Rows from block 3, named by matrix and row number. Rows with one number belong to one channel. Each number is 50 + 10 x the weight over its row's rms, rounded and kept within 0 to 99. All counts start at 0. After the name is the row's rms in percent of the matrix's.
# convs0: first width-9 conv (model.blocks.3.convs.0.weight, 144x144x9), inputs 15-29, a 9 kernel for each
# convs1: second width-9 conv (model.blocks.3.convs.1.weight, 144x144x9, transposed), outputs 15-29, a 9 kernel for each
convs0.74 089:55 52 58 64 37 55 62 50 60 38 70 44 48 57 38 49 50 42 58 55 64 48 53 52 50 55 41 65 58 55 27 51 54 58 65 81 53 47 59 65 52 47 38 52 54 66 67 53 48 60 52 64 47 33 43 35 42 58 28 42 55 47 67 51 41 50 42 60 43 47 57 51 54 55 54 48 51 57 37 59 48 65 61 58 53 60 50 63 53 55 37 42 39 41 48 54 57 62 69 36 58 54 49 67 59 65 51 59 62 43 38 48 49 31 60 45 49 51 48 36 41 60 53 56 48 38 51 48 43 53 59 56 56 51 60
convs1.74 086:57 40 44 63 50 46 38 32 41 48 48 43 38 53 60 59 37 30 67 55 51 46 67 65 56 51 58 33 54 51 73 45 41 44 38 68 57 55 48 54 53 52 52 61 49 33 58 54 37 41 39 51 46 48 50 60 58 51 60 55 63 59 43 56 48 60 66 60 75 57 46 45 47 31 34 65 66 55 55 54 61 66 63 58 53 51 40 40 39 30 55 42 36 45 55 57 45 47 47 30 55 65 25 50 53 52 46 37 32 43 74 54 64 52 54 49 40 49 45 49 45 45 59 51 43 41 48 37 66 62 53 49 53 43 49
convs0.75 105:45 31 28 69 53 45 60 40 28 54 57 42 28 53 48 54 49 45 34 46 73 71 47 56 42 66 48 44 46 51 59 58 59 27 38 63 50 40 41 57 65 57 66 50 51 58 50 45 47 57 47 46 60 51 39 55 57 44 39 40 52 51 54 44 44 44 54 32 50 54 33 53 49 50 54 53 38 55 33 34 49 37 58 53 42 42 47 48 59 49 47 59 59 46 56 63 58 49 59 58 55 60 52 41 45 38 45 37 70 69 55 54 34 47 56 53 40 42 67 50 47 59 48 53 32 53 50 30 48 46 58 66 65 30 42
convs1.75 099:55 63 70 68 72 51 59 62 55 51 60 49 41 35 56 48 48 65 63 45 27 33 42 54 57 48 44 48 60 54 51 50 48 48 65 39 39 45 38 65 77 64 52 47 45 46 52 50 43 50 62 58 53 56 60 43 54 68 55 57 51 56 43 51 59 56 62 43 41 53 34 50 63 59 57 50 58 38 56 40 47 42 52 34 80 68 46 64 49 48 54 33 68 57 47 39 49 46 51 42 52 55 43 53 42 53 28 29 45 64 51 52 49 50 58 50 50 57 52 49 50 71 65 46 65 56 56 63 58 44 48 62 49 47 51
convs0.76 083:66 51 47 52 51 47 51 63 51 32 32 44 40 58 64 53 65 53 57 58 55 66 54 52 55 39 54 48 31 43 42 53 50 46 46 57 54 41 47 43 53 49 63 71 60 67 48 51 49 48 52 46 39 71 60 50 56 51 58 55 36 56 50 42 30 45 52 62 56 53 59 58 66 44 70 42 50 61 49 35 48 71 65 57 60 45 59 40 55 49 60 52 56 49 38 51 54 40 48 71 53 46 45 42 44 43 42 47 59 65 59 57 75 36 46 46 38 44 48 35 46 46 56 40 52 63 49 28 60 58 47 50 50 46 61
convs1.76 091:51 34 35 49 42 45 53 52 49 24 48 46 34 51 38 51 48 41 57 53 61 57 73 71 61 49 52 49 41 57 52 43 58 53 52 52 45 64 51 63 53 57 48 33 54 48 34 44 58 53 36 55 28 30 58 42 60 59 44 51 56 44 52 50 51 48 41 51 41 44 40 55 42 46 56 53 49 64 52 40 46 53 63 51 66 62 54 51 50 57 48 43 52 39 73 58 41 44 50 51 39 47 57 41 35 76 59 41 39 43 60 26 59 58 43 48 46 55 46 57 63 55 46 58 38 57 46 48 48 50 44 51 47 39 36
convs0.77 098:54 55 52 41 62 34 47 33 40 24 47 53 30 26 39 48 55 41 50 40 56 44 52 60 58 55 56 46 52 47 40 49 57 63 80 41 44 58 35 62 39 48 46 45 45 51 46 53 42 39 61 46 49 36 59 51 33 52 58 44 53 66 43 52 60 39 48 48 58 53 41 58 49 59 42 39 45 36 49 57 40 36 77 53 61 51 62 56 45 48 42 65 65 38 54 45 44 52 54 46 46 56 53 47 53 35 32 44 46 58 69 47 55 31 36 41 55 61 59 55 54 58 48 46 47 47 53 57 43 40 44 49 60 57 49
convs1.77 104:48 46 46 59 48 42 42 48 37 49 54 49 57 41 53 43 45 54 47 38 27 54 61 46 47 64 54 56 54 52 35 49 68 41 54 44 72 39 43 54 65 45 59 40 54 45 49 36 52 44 51 55 60 60 47 43 54 43 57 72 70 66 48 45 63 61 43 55 37 43 57 54 53 55 45 46 46 48 53 52 49 54 54 48 43 51 48 65 52 39 55 36 73 42 47 57 68 59 61 39 57 46 50 50 35 60 60 43 39 61 38 69 48 40 45 42 50 37 33 56 53 55 34 61 34 52 38 42 56 51 54 47 46 54 55
convs0.78 083:20 51 28 51 55 51 51 49 61 43 43 48 56 51 47 65 47 57 55 40 47 26 28 40 53 51 54 42 50 56 34 69 51 50 44 51 59 60 44 56 50 59 46 60 38 70 67 39 60 66 60 63 46 47 51 45 54 48 50 37 41 49 62 43 53 56 53 49 47 41 39 30 55 66 50 43 47 39 41 47 75 62 54 53 60 64 39 41 47 46 37 58 59 47 44 54 51 44 51 40 52 51 51 47 54 49 40 66 36 47 58 53 62 54 65 43 51 61 57 56 47 54 49 42 61 45 26 42 41 45 36 58 55 58 39
convs1.78 088:55 51 49 58 61 53 57 66 53 56 58 56 60 82 61 42 62 60 31 47 40 53 51 40 44 51 47 33 46 50 55 40 61 39 31 37 63 45 62 46 46 48 52 60 47 48 53 44 49 54 48 57 53 61 54 46 45 36 51 49 45 50 58 50 57 65 59 51 41 39 38 42 52 59 32 59 56 60 60 55 58 57 54 47 62 52 39 40 39 33 45 66 58 63 52 51 54 67 39 60 39 49 44 48 51 45 38 43 56 52 35 38 45 64 62 50 52 67 60 48 60 58 58 63 74 51 58 66 50 61 44 48 55 42 52
convs0.79 104:61 42 45 38 51 60 32 49 48 35 54 47 59 56 49 56 48 59 44 46 22 39 42 61 53 28 63 55 43 35 47 60 81 39 45 51 38 33 48 61 54 42 55 35 50 55 48 50 48 56 44 51 47 65 61 50 29 53 49 52 57 56 47 51 51 42 46 53 50 57 55 65 36 53 62 77 39 48 47 40 45 38 54 47 52 67 59 57 69 46 57 39 52 48 49 61 60 46 48 53 52 55 45 48 46 45 52 57 62 38 33 57 45 49 56 53 46 46 46 68 55 57 57 45 44 49 29 37 58 50 68 44 39 53 54
convs1.79 104:50 33 70 49 56 61 48 43 48 42 61 55 52 45 52 56 50 54 48 73 48 46 45 29 55 56 50 52 44 39 57 40 50 52 47 53 49 50 44 38 41 65 58 62 49 47 47 53 50 62 44 55 51 60 51 49 55 52 56 49 40 47 44 58 53 39 33 35 65 37 44 45 78 53 55 30 65 46 46 49 59 59 54 63 59 56 50 56 67 65 46 51 52 44 23 72 44 34 52 60 47 52 56 60 35 58 65 41 49 37 36 57 56 59 52 46 47 49 48 54 58 44 51 47 53 62 53 43 53 60 38 60 52 45 46
convs0.80 119:54 48 38 42 48 49 63 41 44 61 39 64 49 51 57 48 44 37 51 42 46 65 43 47 53 58 64 32 55 37 60 53 37 61 59 45 52 47 47 47 45 41 60 62 50 51 31 46 43 45 56 47 56 54 59 31 31 55 45 53 57 39 61 51 38 56 42 56 39 49 59 50 44 47 62 42 70 56 58 52 37 55 65 35 55 58 40 46 47 67 36 53 40 52 43 48 32 49 60 61 57 50 54 62 50 38 40 47 59 46 44 47 63 42 56 39 47 48 41 48 71 54 60 57 28 52 55 37 64 51 56 67 39 60 57
convs1.80 111:50 46 50 51 41 50 43 63 46 51 44 58 46 40 54 39 53 47 62 59 44 58 39 57 53 47 63 51 36 72 51 37 60 57 65 56 53 58 51 60 49 53 40 46 43 42 44 48 57 39 47 46 60 36 63 65 45 59 30 28 50 43 38 31 51 35 36 55 59 39 51 71 39 43 50 63 58 49 52 35 51 50 57 38 50 62 41 46 57 48 59 53 19 56 54 53 40 51 39 40 51 38 38 59 57 41 69 62 41 58 47 50 49 61 47 40 60 48 60 42 22 56 48 45 48 51 40 52 58 66 45 50 57 37 41
convs0.81 086:46 53 57 72 47 54 49 27 63 42 33 39 49 53 55 65 39 30 27 57 70 60 48 34 47 40 53 50 37 45 44 59 61 63 52 37 26 52 52 62 40 49 45 51 55 52 47 56 57 67 56 54 44 50 47 50 41 44 38 39 61 56 42 65 51 48 43 47 65 58 45 57 43 47 67 68 47 56 49 56 70 42 64 55 47 63 63 53 55 54 41 50 59 68 60 54 55 54 54 47 41 32 41 49 59 68 62 40 61 58 57 53 48 53 65 73 40 50 22 47 36 49 47 43 39 47 17 30 48 84 55 56 54 49 50
convs1.81 090:39 36 43 43 72 61 72 51 56 46 52 58 80 58 37 44 57 48 61 34 50 44 55 41 47 53 68 45 50 34 37 41 58 53 64 58 30 44 70 50 47 72 78 42 48 53 37 56 50 46 41 51 57 35 36 35 46 47 45 42 51 53 49 53 55 50 45 43 39 53 57 43 62 37 50 63 59 42 34 49 55 53 47 52 46 41 52 49 57 44 56 48 46 49 66 53 28 52 48 35 47 56 43 47 21 59 54 59 39 49 53 52 40 36 61 66 59 43 61 63 46 61 51 55 61 49 60 51 71 46 62 49 32 33 53
convs0.82 110:55 55 33 38 49 69 65 54 53 47 49 41 62 68 44 43 44 46 45 61 49 39 51 37 49 57 49 52 61 50 39 19 79 70 26 45 55 44 53 48 61 50 55 41 53 52 45 53 49 58 49 46 69 50 53 64 58 42 50 40 48 46 51 58 52 44 59 46 46 51 43 56 45 57 55 46 54 42 61 48 51 59 47 47 39 37 48 56 40 54 37 46 49 37 42 54 49 36 53 52 53 69 48 62 45 51 51 46 58 51 47 49 42 47 37 54 55 36 69 55 43 44 55 68 51 42 49 49 51 70 36 36 54 54 53
convs1.82 110:39 48 41 59 57 43 42 58 60 50 52 56 47 41 48 53 47 47 44 31 53 42 44 57 79 62 50 47 73 44 49 50 70 61 38 52 54 54 51 60 42 60 41 41 46 49 40 48 47 55 51 41 58 58 48 54 66 66 49 70 54 34 47 52 45 43 40 67 50 63 38 49 54 36 31 77 55 48 60 39 51 44 52 44 44 59 39 64 46 47 70 35 46 44 48 58 39 52 63 34 49 53 63 47 34 43 43 36 29 41 45 69 59 32 38 67 52 36 55 45 45 33 47 44 69 33 28 59 54 50 51 56 34 49 48
convs0.83 098:40 70 47 53 43 46 44 27 40 47 64 40 48 42 60 53 60 39 51 64 45 42 59 64 58 48 50 46 54 48 38 57 58 83 46 58 59 50 57 54 56 58 62 57 51 40 49 43 41 62 63 60 42 32 48 61 39 44 48 56 48 41 28 50 45 55 30 54 41 45 56 55 54 45 65 54 57 59 59 45 55 51 42 51 54 35 51 68 54 54 74 46 64 52 72 54 39 54 53 43 67 46 55 54 33 49 54 52 50 60 51 33 43 36 27 42 52 40 51 52 54 47 56 50 68 43 78 52 59 42 51 59 45 49 33
convs1.83 099:41 41 58 46 69 77 52 40 40 54 48 35 46 51 50 45 37 53 36 52 61 36 48 50 39 36 55 57 55 29 54 39 67 41 60 63 46 57 32 47 53 45 47 52 48 46 63 64 46 61 53 52 60 48 45 47 42 53 42 36 65 54 35 44 51 64 44 45 54 43 40 54 63 31 42 49 45 60 50 66 65 51 46 33 54 32 44 45 50 48 57 48 56 53 53 43 53 51 54 26 51 56 27 44 49 37 25 53 54 46 63 60 50 54 43 47 46 39 57 35 33 63 55 44 49 47 42 39 54 51 65 57 62 44 39
convs0.84 097:60 45 56 48 49 47 66 55 55 49 38 38 50 43 53 44 65 61 40 50 56 62 47 65 48 70 46 58 61 46 37 47 37 36 38 47 62 78 46 46 58 43 54 49 41 43 47 67 54 56 36 51 58 48 54 44 42 49 49 51 54 49 47 52 60 37 59 47 41 48 28 59 38 49 45 50 40 65 66 42 54 35 56 47 48 41 47 59 50 44 43 35 34 59 30 51 51 54 55 37 38 48 45 64 50 61 52 41 50 45 57 55 54 39 50 45 66 56 47 35 49 52 41 32 51 46 45 45 49 44 58 74 26 46 42
convs1.84 095:36 42 41 38 31 46 42 56 57 66 46 39 56 49 48 65 46 48 63 34 33 37 47 46 47 41 58 40 62 63 57 57 46 48 40 44 51 63 45 60 62 37 63 49 58 52 53 49 39 39 44 39 48 47 46 54 50 54 48 61 48 60 53 44 54 71 61 58 43 44 49 50 47 48 70 58 44 45 46 41 54 34 45 52 47 23 32 45 66 55 55 36 47 53 50 46 56 53 50 54 68 43 45 49 45 38 42 61 53 58 46 51 42 56 29 50 69 51 61 61 59 44 60 59 62 56 56 52 47 54 51 57 40 50 53
convs0.85 116:57 75 61 49 57 43 39 51 49 67 44 46 58 41 50 46 58 41 58 43 68 31 34 54 57 32 38 48 64 60 52 33 50 61 38 48 48 75 48 36 61 56 50 41 38 52 49 46 53 62 44 36 42 59 62 43 64 60 52 52 53 42 46 43 26 56 60 37 65 63 56 45 59 47 49 60 43 51 71 44 64 44 60 61 48 51 48 54 49 59 40 40 54 73 49 51 60 38 32 54 55 54 65 44 41 49 43 53 49 50 44 64 62 42 38 43 53 54 49 49 57 43 69 38 65 60 68 54 42 44 51 58 50 39 42
convs1.85 111:36 40 53 32 55 55 46 53 57 69 27 55 63 61 51 45 45 55 47 66 36 46 50 48 36 42 65 49 45 40 42 39 43 45 36 49 31 55 39 52 58 63 61 58 63 40 54 46 53 55 65 50 52 66 56 54 44 55 55 58 63 50 62 75 47 64 47 56 47 58 46 35 49 44 68 41 48 43 69 74 45 38 63 67 42 38 59 56 52 52 31 58 61 57 33 63 60 56 55 40 57 37 40 71 36 65 39 51 54 45 65 53 44 48 53 44 54 52 54 40 67 47 48 49 68 63 58 39 44 51 52 52 47 51 47
convs0.86 104:38 39 72 47 50 54 39 54 48 46 45 61 45 46 52 54 37 50 54 54 56 52 47 52 31 50 48 42 39 43 58 45 62 46 60 46 57 49 53 41 62 47 26 46 54 60 57 46 45 58 38 57 46 49 60 51 55 42 41 45 49 45 34 46 47 67 53 52 57 42 60 49 52 43 48 59 43 52 48 49 57 57 46 55 26 66 50 52 28 46 42 51 54 27 42 36 43 25 53 53 52 38 44 60 51 69 53 64 53 36 61 70 50 66 44 57 31 49 53 51 51 50 42 68 42 41 59 62 43 60 51 42 51 43 53
convs1.86 108:56 47 39 45 56 47 67 56 45 50 51 43 43 46 44 54 52 56 42 44 57 44 57 62 45 50 51 61 62 53 47 62 50 47 47 50 49 42 53 63 53 63 26 48 44 46 57 46 46 48 43 60 40 66 59 55 43 66 50 50 44 48 27 55 50 59 53 61 43 45 36 58 68 39 50 45 41 39 55 55 56 48 40 67 45 41 59 60 44 54 38 53 37 43 58 35 43 45 47 40 67 50 41 51 41 52 41 48 49 47 43 42 30 32 47 56 35 58 54 48 51 33 57 62 43 46 52 55 48 38 40 54 44 50 53
convs0.87 101:57 63 42 53 51 31 53 47 62 54 47 52 57 40 56 60 36 29 72 38 54 57 54 56 44 66 57 51 38 75 30 70 50 38 52 44 66 39 55 53 43 48 36 64 54 53 28 36 50 46 53 43 52 43 54 49 44 48 54 51 59 55 51 61 53 51 50 51 63 50 42 58 60 65 35 40 41 38 47 55 65 47 48 68 48 34 54 58 40 38 64 39 42 64 53 32 73 46 61 52 51 34 44 55 52 52 52 68 45 52 48 48 47 43 51 49 65 50 43 53 36 55 43 52 55 39 56 50 42 50 31 56 76 34 51
convs1.87 103:41 58 39 49 42 63 56 52 55 52 43 46 70 55 65 52 37 56 51 52 55 49 48 45 48 53 50 47 45 53 39 65 61 28 54 48 47 43 60 54 43 40 36 65 61 52 50 43 43 52 41 47 43 55 56 50 39 49 46 64 50 66 52 44 40 53 38 67 27 79 46 32 35 43 39 48 36 50 65 37 27 52 36 42 46 29 61 47 55 58 57 46 60 46 49 33 62 53 47 49 56 34 64 55 42 56 62 52 49 40 47 56 51 47 61 38 45 42 51 42 58 48 54 40 46 49 57 66 28 48 40 49 40 55 67
convs0.88 094:37 47 39 44 57 71 55 37 36 47 48 45 36 42 49 52 49 51 47 51 56 59 28 50 38 44 51 56 35 35 49 43 45 54 54 46 58 43 49 60 62 62 56 35 72 50 50 51 44 50 60 50 35 30 40 57 54 45 54 48 42 45 44 77 45 53 48 47 60 52 57 49 66 64 43 48 51 54 48 46 48 45 52 30 49 23 31 47 63 55 46 50 42 49 53 55 45 42 49 51 51 44 50 49 57 56 56 71 55 48 45 48 49 58 58 45 41 38 37 58 60 39 57 64 53 40 48 42 51 60 54 55 48 45 49
convs1.88 088:55 39 45 36 43 38 43 37 54 50 60 52 67 58 60 63 44 52 35 43 57 48 55 41 43 37 49 50 36 41 51 69 58 52 49 51 62 47 58 74 52 52 40 40 39 53 34 52 37 42 39 56 50 45 38 57 52 52 54 49 62 73 48 38 49 41 46 48 66 60 53 60 51 49 56 61 62 51 50 24 52 59 50 34 46 65 46 40 51 54 55 61 40 39 59 37 27 54 52 55 69 38 26 57 66 48 38 51 60 48 46 49 39 41 62 42 30 28 66 44 50 42 43 44 40 41 68 51 69 73 56 54 38 44 47
convs0.89 095:52 56 51 47 54 76 76 54 51 42 52 71 48 39 40 26 51 44 47 62 59 48 57 35 42 33 45 44 64 70 53 59 46 39 51 55 58 58 57 42 41 67 49 43 43 46 51 74 71 53 46 40 53 71 28 57 70 42 43 45 63 49 50 56 41 52 50 33 49 45 56 49 64 42 65 50 34 53 49 58 49 50 53 48 37 65 47 40 33 47 32 44 46 32 49 45 41 39 53 26 42 64 56 60 44 67 57 46 62 45 41 48 50 61 48 50 56 39 31 25 59 37 42 49 46 46 50 27 45 48 77 60 56 45 27
convs1.89 099:41 54 58 56 66 41 33 46 52 58 53 53 34 45 51 43 42 45 61 59 49 51 51 52 46 51 54 43 52 53 55 44 36 34 57 72 47 55 58 45 57 51 62 47 34 52 69 46 50 63 55 59 41 45 65 38 51 68 45 48 55 43 57 60 48 43 40 44 29 33 56 43 69 41 45 50 40 42 33 63 67 53 32 45 48 39 34 58 61 40 40 33 47 54 35 40 66 44 48 51 46 35 63 64 55 47 57 50 58 54 42 30 42 54 27 33 52 68 56 44 42 39 43 42 40 48 61 32 40 36 44 49 53 38 36
convs0.90 103:58 52 67 48 48 50 58 58 65 44 58 32 32 54 53 58 50 55 37 46 60 46 51 51 50 54 35 39 49 50 59 52 49 38 40 62 45 56 54 52 27 29 49 49 63 55 30 56 57 47 52 46 47 57 49 65 44 45 65 66 51 53 47 60 49 45 43 43 61 47 57 34 56 50 45 39 54 41 55 56 47 38 52 53 33 54 67 38 46 49 61 44 43 44 46 69 32 56 48 64 67 50 24 53 64 39 46 57 54 63 39 37 41 54 63 42 49 36 50 55 51 46 51 66 44 49 37 20 52 44 54 66 49 55 45
convs1.90 107:35 49 27 35 45 58 42 51 37 39 43 44 66 64 59 54 60 54 50 44 67 54 57 64 30 53 50 52 58 79 49 53 42 46 43 42 52 53 25 44 54 47 42 39 55 40 59 61 52 51 58 43 47 52 60 52 50 50 29 54 43 47 58 63 50 56 44 59 65 54 59 51 62 51 50 57 44 61 55 50 43 52 43 28 53 35 47 47 46 45 55 31 47 69 50 55 24 53 64 57 48 45 47 53 47 37 53 41 42 70 51 51 40 56 55 49 56 47 48 42 33 60 47 72 62 32 42 39 52 59 48 44 42 46 52
convs0.91 100:49 43 53 50 39 38 34 50 47 40 42 61 65 32 41 31 41 51 49 55 54 49 64 57 50 32 55 42 38 60 60 45 53 59 34 59 42 50 52 52 38 64 48 55 20 44 39 40 48 72 47 26 52 37 35 57 45 73 61 58 40 54 52 56 49 45 52 55 25 42 68 45 61 20 61 29 47 52 37 50 58 52 44 47 44 36 41 56 42 53 33 45 59 62 53 57 58 50 39 62 64 52 56 56 51 48 49 49 55 43 52 44 76 45 33 56 48 47 45 40 64 47 62 65 56 51 40 49 45 63 53 52 44 30 45
convs1.91 105:59 56 60 67 60 51 45 46 33 40 35 57 39 44 37 31 39 49 61 60 54 46 46 59 45 56 60 67 55 46 65 47 44 31 36 58 41 27 52 42 66 53 54 49 44 66 43 46 57 57 56 59 55 54 56 50 42 38 44 53 60 50 49 40 50 42 55 35 50 42 49 54 52 55 40 67 53 70 59 31 50 41 54 53 44 42 48 53 40 56 59 70 51 60 58 42 43 32 57 44 46 54 56 49 57 46 25 34 56 46 57 52 59 36 60 44 46 53 61 37 39 50 42 52 43 53 46 51 47 43 75 61 64 56 65
convs0.92 111:74 56 48 48 58 45 52 54 61 44 38 61 70 51 37 54 33 60 58 36 45 50 45 49 44 32 62 52 55 45 45 48 57 47 46 40 68 56 38 48 65 54 35 38 43 40 44 58 53 48 42 45 54 59 45 58 57 54 53 36 47 50 47 41 48 42 64 40 69 39 55 53 55 53 62 48 51 51 65 66 41 57 36 55 38 35 56 56 44 58 47 49 46 31 69 49 44 56 31 51 47 52 42 32 30 47 62 56 41 50 41 45 46 52 47 70 32 42 64 62 51 71 44 64 53 52 65 50 28 46 69 57 51 45 49
convs1.92 101:45 38 58 43 37 51 58 55 36 46 57 55 54 55 58 56 45 59 51 55 51 56 68 63 49 34 37 44 55 37 41 64 47 52 34 43 50 36 47 55 41 54 53 51 50 46 38 49 54 39 61 47 42 50 38 39 37 42 49 58 53 62 47 60 74 45 47 49 45 47 56 62 41 59 62 37 61 63 38 54 46 51 29 41 60 43 65 39 57 47 48 53 49 54 56 54 43 46 40 64 49 57 51 49 54 42 62 50 64 52 43 39 50 49 69 49 49 63 50 40 59 56 57 60 42 64 56 42 48 44 56 59 57 56 54
convs0.93 105:45 65 69 59 58 35 49 53 41 57 39 33 50 54 41 49 60 48 58 60 73 35 45 61 42 56 43 47 55 41 52 55 40 61 59 28 58 45 71 34 47 50 56 39 46 59 43 54 57 45 45 50 50 61 39 32 58 47 73 43 28 61 58 50 53 34 67 40 50 60 45 44 36 39 63 62 54 49 50 48 61 46 38 46 61 56 49 38 48 66 45 54 78 39 46 52 31 66 51 56 64 60 52 52 37 53 28 55 55 30 46 39 44 44 46 40 67 51 44 58 52 68 57 33 49 54 48 41 49 39 68 57 34 46 49
convs1.93 107:35 51 50 55 53 55 37 50 54 47 51 58 36 62 56 46 53 46 50 49 46 42 63 47 51 69 43 49 45 40 57 52 48 50 58 42 48 43 45 48 62 51 38 58 47 45 60 49 50 35 60 43 37 63 55 40 40 65 46 73 50 37 52 39 43 68 58 49 61 38 42 47 43 69 30 62 45 53 45 46 59 44 47 53 50 67 49 47 47 45 50 65 30 61 45 43 48 57 70 46 67 43 43 63 50 44 41 38 47 51 50 51 38 41 45 52 52 42 57 58 47 68 52 43 39 58 56 43 55 58 58 44 37 43 37
convs0.94 102:50 59 52 53 62 46 57 64 52 53 45 62 48 47 42 29 55 54 42 73 31 58 41 60 33 35 60 52 59 48 54 45 57 48 42 55 54 55 56 59 62 49 44 36 57 52 53 55 59 54 60 59 46 25 63 51 48 67 63 64 40 62 57 57 55 38 56 47 58 48 40 46 46 57 52 42 50 44 54 42 43 50 35 45 46 51 74 59 44 57 55 53 44 57 40 43 56 34 47 57 50 56 45 58 65 46 53 33 51 55 60 48 40 58 58 51 55 48 40 48 28 51 62 54 38 36 53 44 45 53 56 39 44 56 34
convs1.94 103:47 41 55 51 62 46 54 48 67 45 42 56 59 55 39 36 37 62 38 39 58 46 52 36 65 45 52 37 54 65 53 26 59 58 57 61 40 31 48 39 46 64 40 57 54 35 51 63 57 50 71 49 43 58 44 52 69 34 63 68 31 56 55 53 56 58 70 36 52 44 46 42 40 31 47 47 53 64 49 46 36 58 48 44 39 45 42 48 48 53 63 53 22 47 53 51 42 56 58 56 31 57 59 57 37 44 52 47 53 59 40 64 48 37 50 57 36 49 39 59 39 57 53 39 59 36 48 47 60 44 50 67 33 55 47
convs0.95 098:62 44 54 63 51 42 56 45 38 57 31 24 37 42 34 41 45 38 63 47 42 42 45 51 57 45 54 37 50 46 38 55 61 65 57 45 46 58 48 39 55 52 43 53 50 57 68 49 46 49 58 41 28 45 61 50 54 48 45 31 36 61 42 32 63 51 52 44 69 67 40 43 47 58 53 29 45 54 32 51 76 37 52 50 51 54 41 42 66 44 56 42 53 44 45 30 34 42 59 39 41 52 60 54 40 28 52 47 67 65 59 51 52 52 53 53 45 37 64 58 55 44 41 45 56 49 49 55 55 41 46 38 34 54 61
convs1.95 100:60 42 38 70 54 55 49 52 47 55 51 57 65 63 38 30 35 35 51 56 42 59 51 45 58 61 39 51 62 50 48 53 57 61 36 41 50 30 39 56 58 51 44 37 61 48 53 61 59 44 52 57 50 57 57 67 50 48 59 48 58 37 63 51 63 51 55 42 33 44 36 58 56 41 41 41 44 65 60 47 70 52 58 51 65 63 52 47 58 52 53 58 44 54 46 52 32 42 54 50 44 62 48 38 45 57 54 47 42 38 66 58 61 49 30 32 53 47 52 59 55 55 40 28 45 43 45 54 50 44 51 50 34 43 60
convs0.96 119:44 43 43 59 37 61 59 62 45 54 75 73 53 59 44 56 48 62 47 51 38 62 63 57 52 61 48 57 40 62 51 52 33 57 42 51 57 36 50 47 55 43 48 60 44 54 66 56 41 36 47 44 57 37 62 21 44 56 40 52 70 46 45 47 44 50 37 45 56 46 47 57 57 46 64 43 66 61 47 54 40 40 67 64 39 52 57 54 57 41 67 54 36 42 43 32 42 53 44 49 71 50 32 49 59 53 52 32 51 62 42 51 51 42 43 42 49 59 33 40 45 47 56 39 50 65 47 35 67 70 34 42 39 63 59
convs1.96 104:44 41 42 45 53 43 41 39 56 67 46 50 41 49 70 86 54 46 50 40 55 48 46 48 66 44 50 42 20 38 44 43 47 37 44 44 55 50 47 56 52 31 48 43 47 33 69 57 40 57 41 44 43 51 41 57 57 42 53 46 53 39 45 57 60 65 54 51 43 49 53 47 53 42 60 48 68 44 39 81 49 57 48 37 58 40 50 63 49 46 58 50 51 61 47 58 50 48 36 52 70 63 40 63 39 54 61 45 60 74 64 44 59 51 44 56 54 43 52 58 54 47 62 54 47 56 53 68 50 31 57 58 48 61 44
convs0.97 098:50 60 61 58 56 35 50 60 66 57 56 60 33 27 60 62 46 49 59 53 44 46 47 54 54 43 55 55 51 46 51 36 51 46 58 54 54 53 56 41 47 45 51 48 54 56 53 63 55 60 47 44 51 55 67 64 57 49 60 68 42 54 65 60 47 37 56 35 45 54 56 54 60 51 48 32 43 63 63 63 53 69 54 33 64 55 60 60 45 56 69 49 25 45 60 43 47 39 45 46 62 59 53 44 48 39 29 56 48 59 48 43 71 38 42 51 56 40 47 63 54 47 32 41 42 49 55 38 41 56 55 50 62 51 49
convs1.97 100:42 31 36 45 57 47 34 57 57 74 75 40 44 46 31 30 39 46 56 58 55 55 48 50 46 38 52 34 44 59 43 43 50 32 41 38 30 50 40 32 50 40 56 65 48 56 63 52 53 60 56 55 42 46 62 39 52 43 43 58 39 38 40 49 52 59 62 65 57 40 41 61 68 60 53 40 43 40 42 52 65 45 36 47 39 53 55 50 61 48 43 52 43 49 63 40 52 52 59 46 34 42 58 60 64 61 52 38 32 50 56 52 65 37 44 48 56 43 47 53 56 53 45 53 37 43 47 75 56 34 46 44 63 60 48
convs0.98 102:37 47 62 33 49 75 63 64 47 49 33 51 58 50 61 51 46 41 40 55 52 43 44 52 47 56 53 54 45 53 53 53 50 42 64 55 40 67 49 42 53 60 53 44 65 44 61 44 36 55 46 38 66 53 48 59 52 49 62 35 56 50 48 33 51 56 43 51 60 31 55 63 46 53 41 36 78 74 43 61 42 42 24 53 70 48 43 50 57 55 67 48 54 68 35 48 51 32 40 49 39 36 64 48 38 40 46 55 62 59 43 40 41 58 30 41 68 42 38 41 43 58 36 66 53 34 55 52 39 41 41 42 49 36 56
convs1.98 104:50 53 52 54 54 53 42 41 51 51 48 40 21 49 46 40 37 36 46 57 51 42 58 48 60 53 40 72 59 60 51 43 60 54 45 35 42 47 47 50 59 44 42 39 54 36 61 57 55 39 48 39 36 39 60 56 41 37 48 51 47 51 52 40 26 47 59 42 40 56 43 56 36 36 55 83 47 55 42 53 45 59 54 65 53 54 63 61 52 53 60 62 47 44 55 32 52 45 57 50 43 49 39 47 54 50 52 49 34 40 52 55 38 57 59 41 47 45 57 47 40 69 53 46 52 38 50 47 41 36 49 49 40 46 40
convs0.99 101:53 58 36 60 43 48 64 49 48 50 56 37 56 49 45 47 57 54 48 40 61 83 58 54 26 62 53 43 34 53 53 63 67 65 33 80 59 62 60 56 55 46 29 52 31 50 60 44 45 51 56 53 50 42 30 59 37 70 54 47 40 57 47 40 40 39 49 56 46 61 46 56 46 53 57 31 45 55 31 47 51 38 41 62 53 48 43 51 54 55 38 35 58 65 53 57 38 68 67 58 47 64 30 47 69 53 55 54 46 53 44 42 41 66 52 43 51 35 41 55 53 58 58 45 64 54 52 53 57 64 66 50 38 49 48
convs1.99 100:54 50 35 41 43 73 55 45 58 61 48 51 51 55 59 51 41 53 52 45 66 59 46 53 42 38 43 54 45 44 35 30 58 52 54 55 53 63 42 45 38 64 59 49 49 55 43 70 64 40 53 48 44 42 56 64 54 45 34 40 33 52 61 55 42 54 51 36 55 60 59 58 39 58 51 46 71 45 64 50 66 44 53 56 35 46 41 51 47 65 58 51 41 57 50 56 51 32 53 46 59 34 62 45 52 42 22 59 46 59 24 46 38 44 56 60 41 52 68 49 42 77 53 29 47 48 50 57 39 39 67 69 58 38 46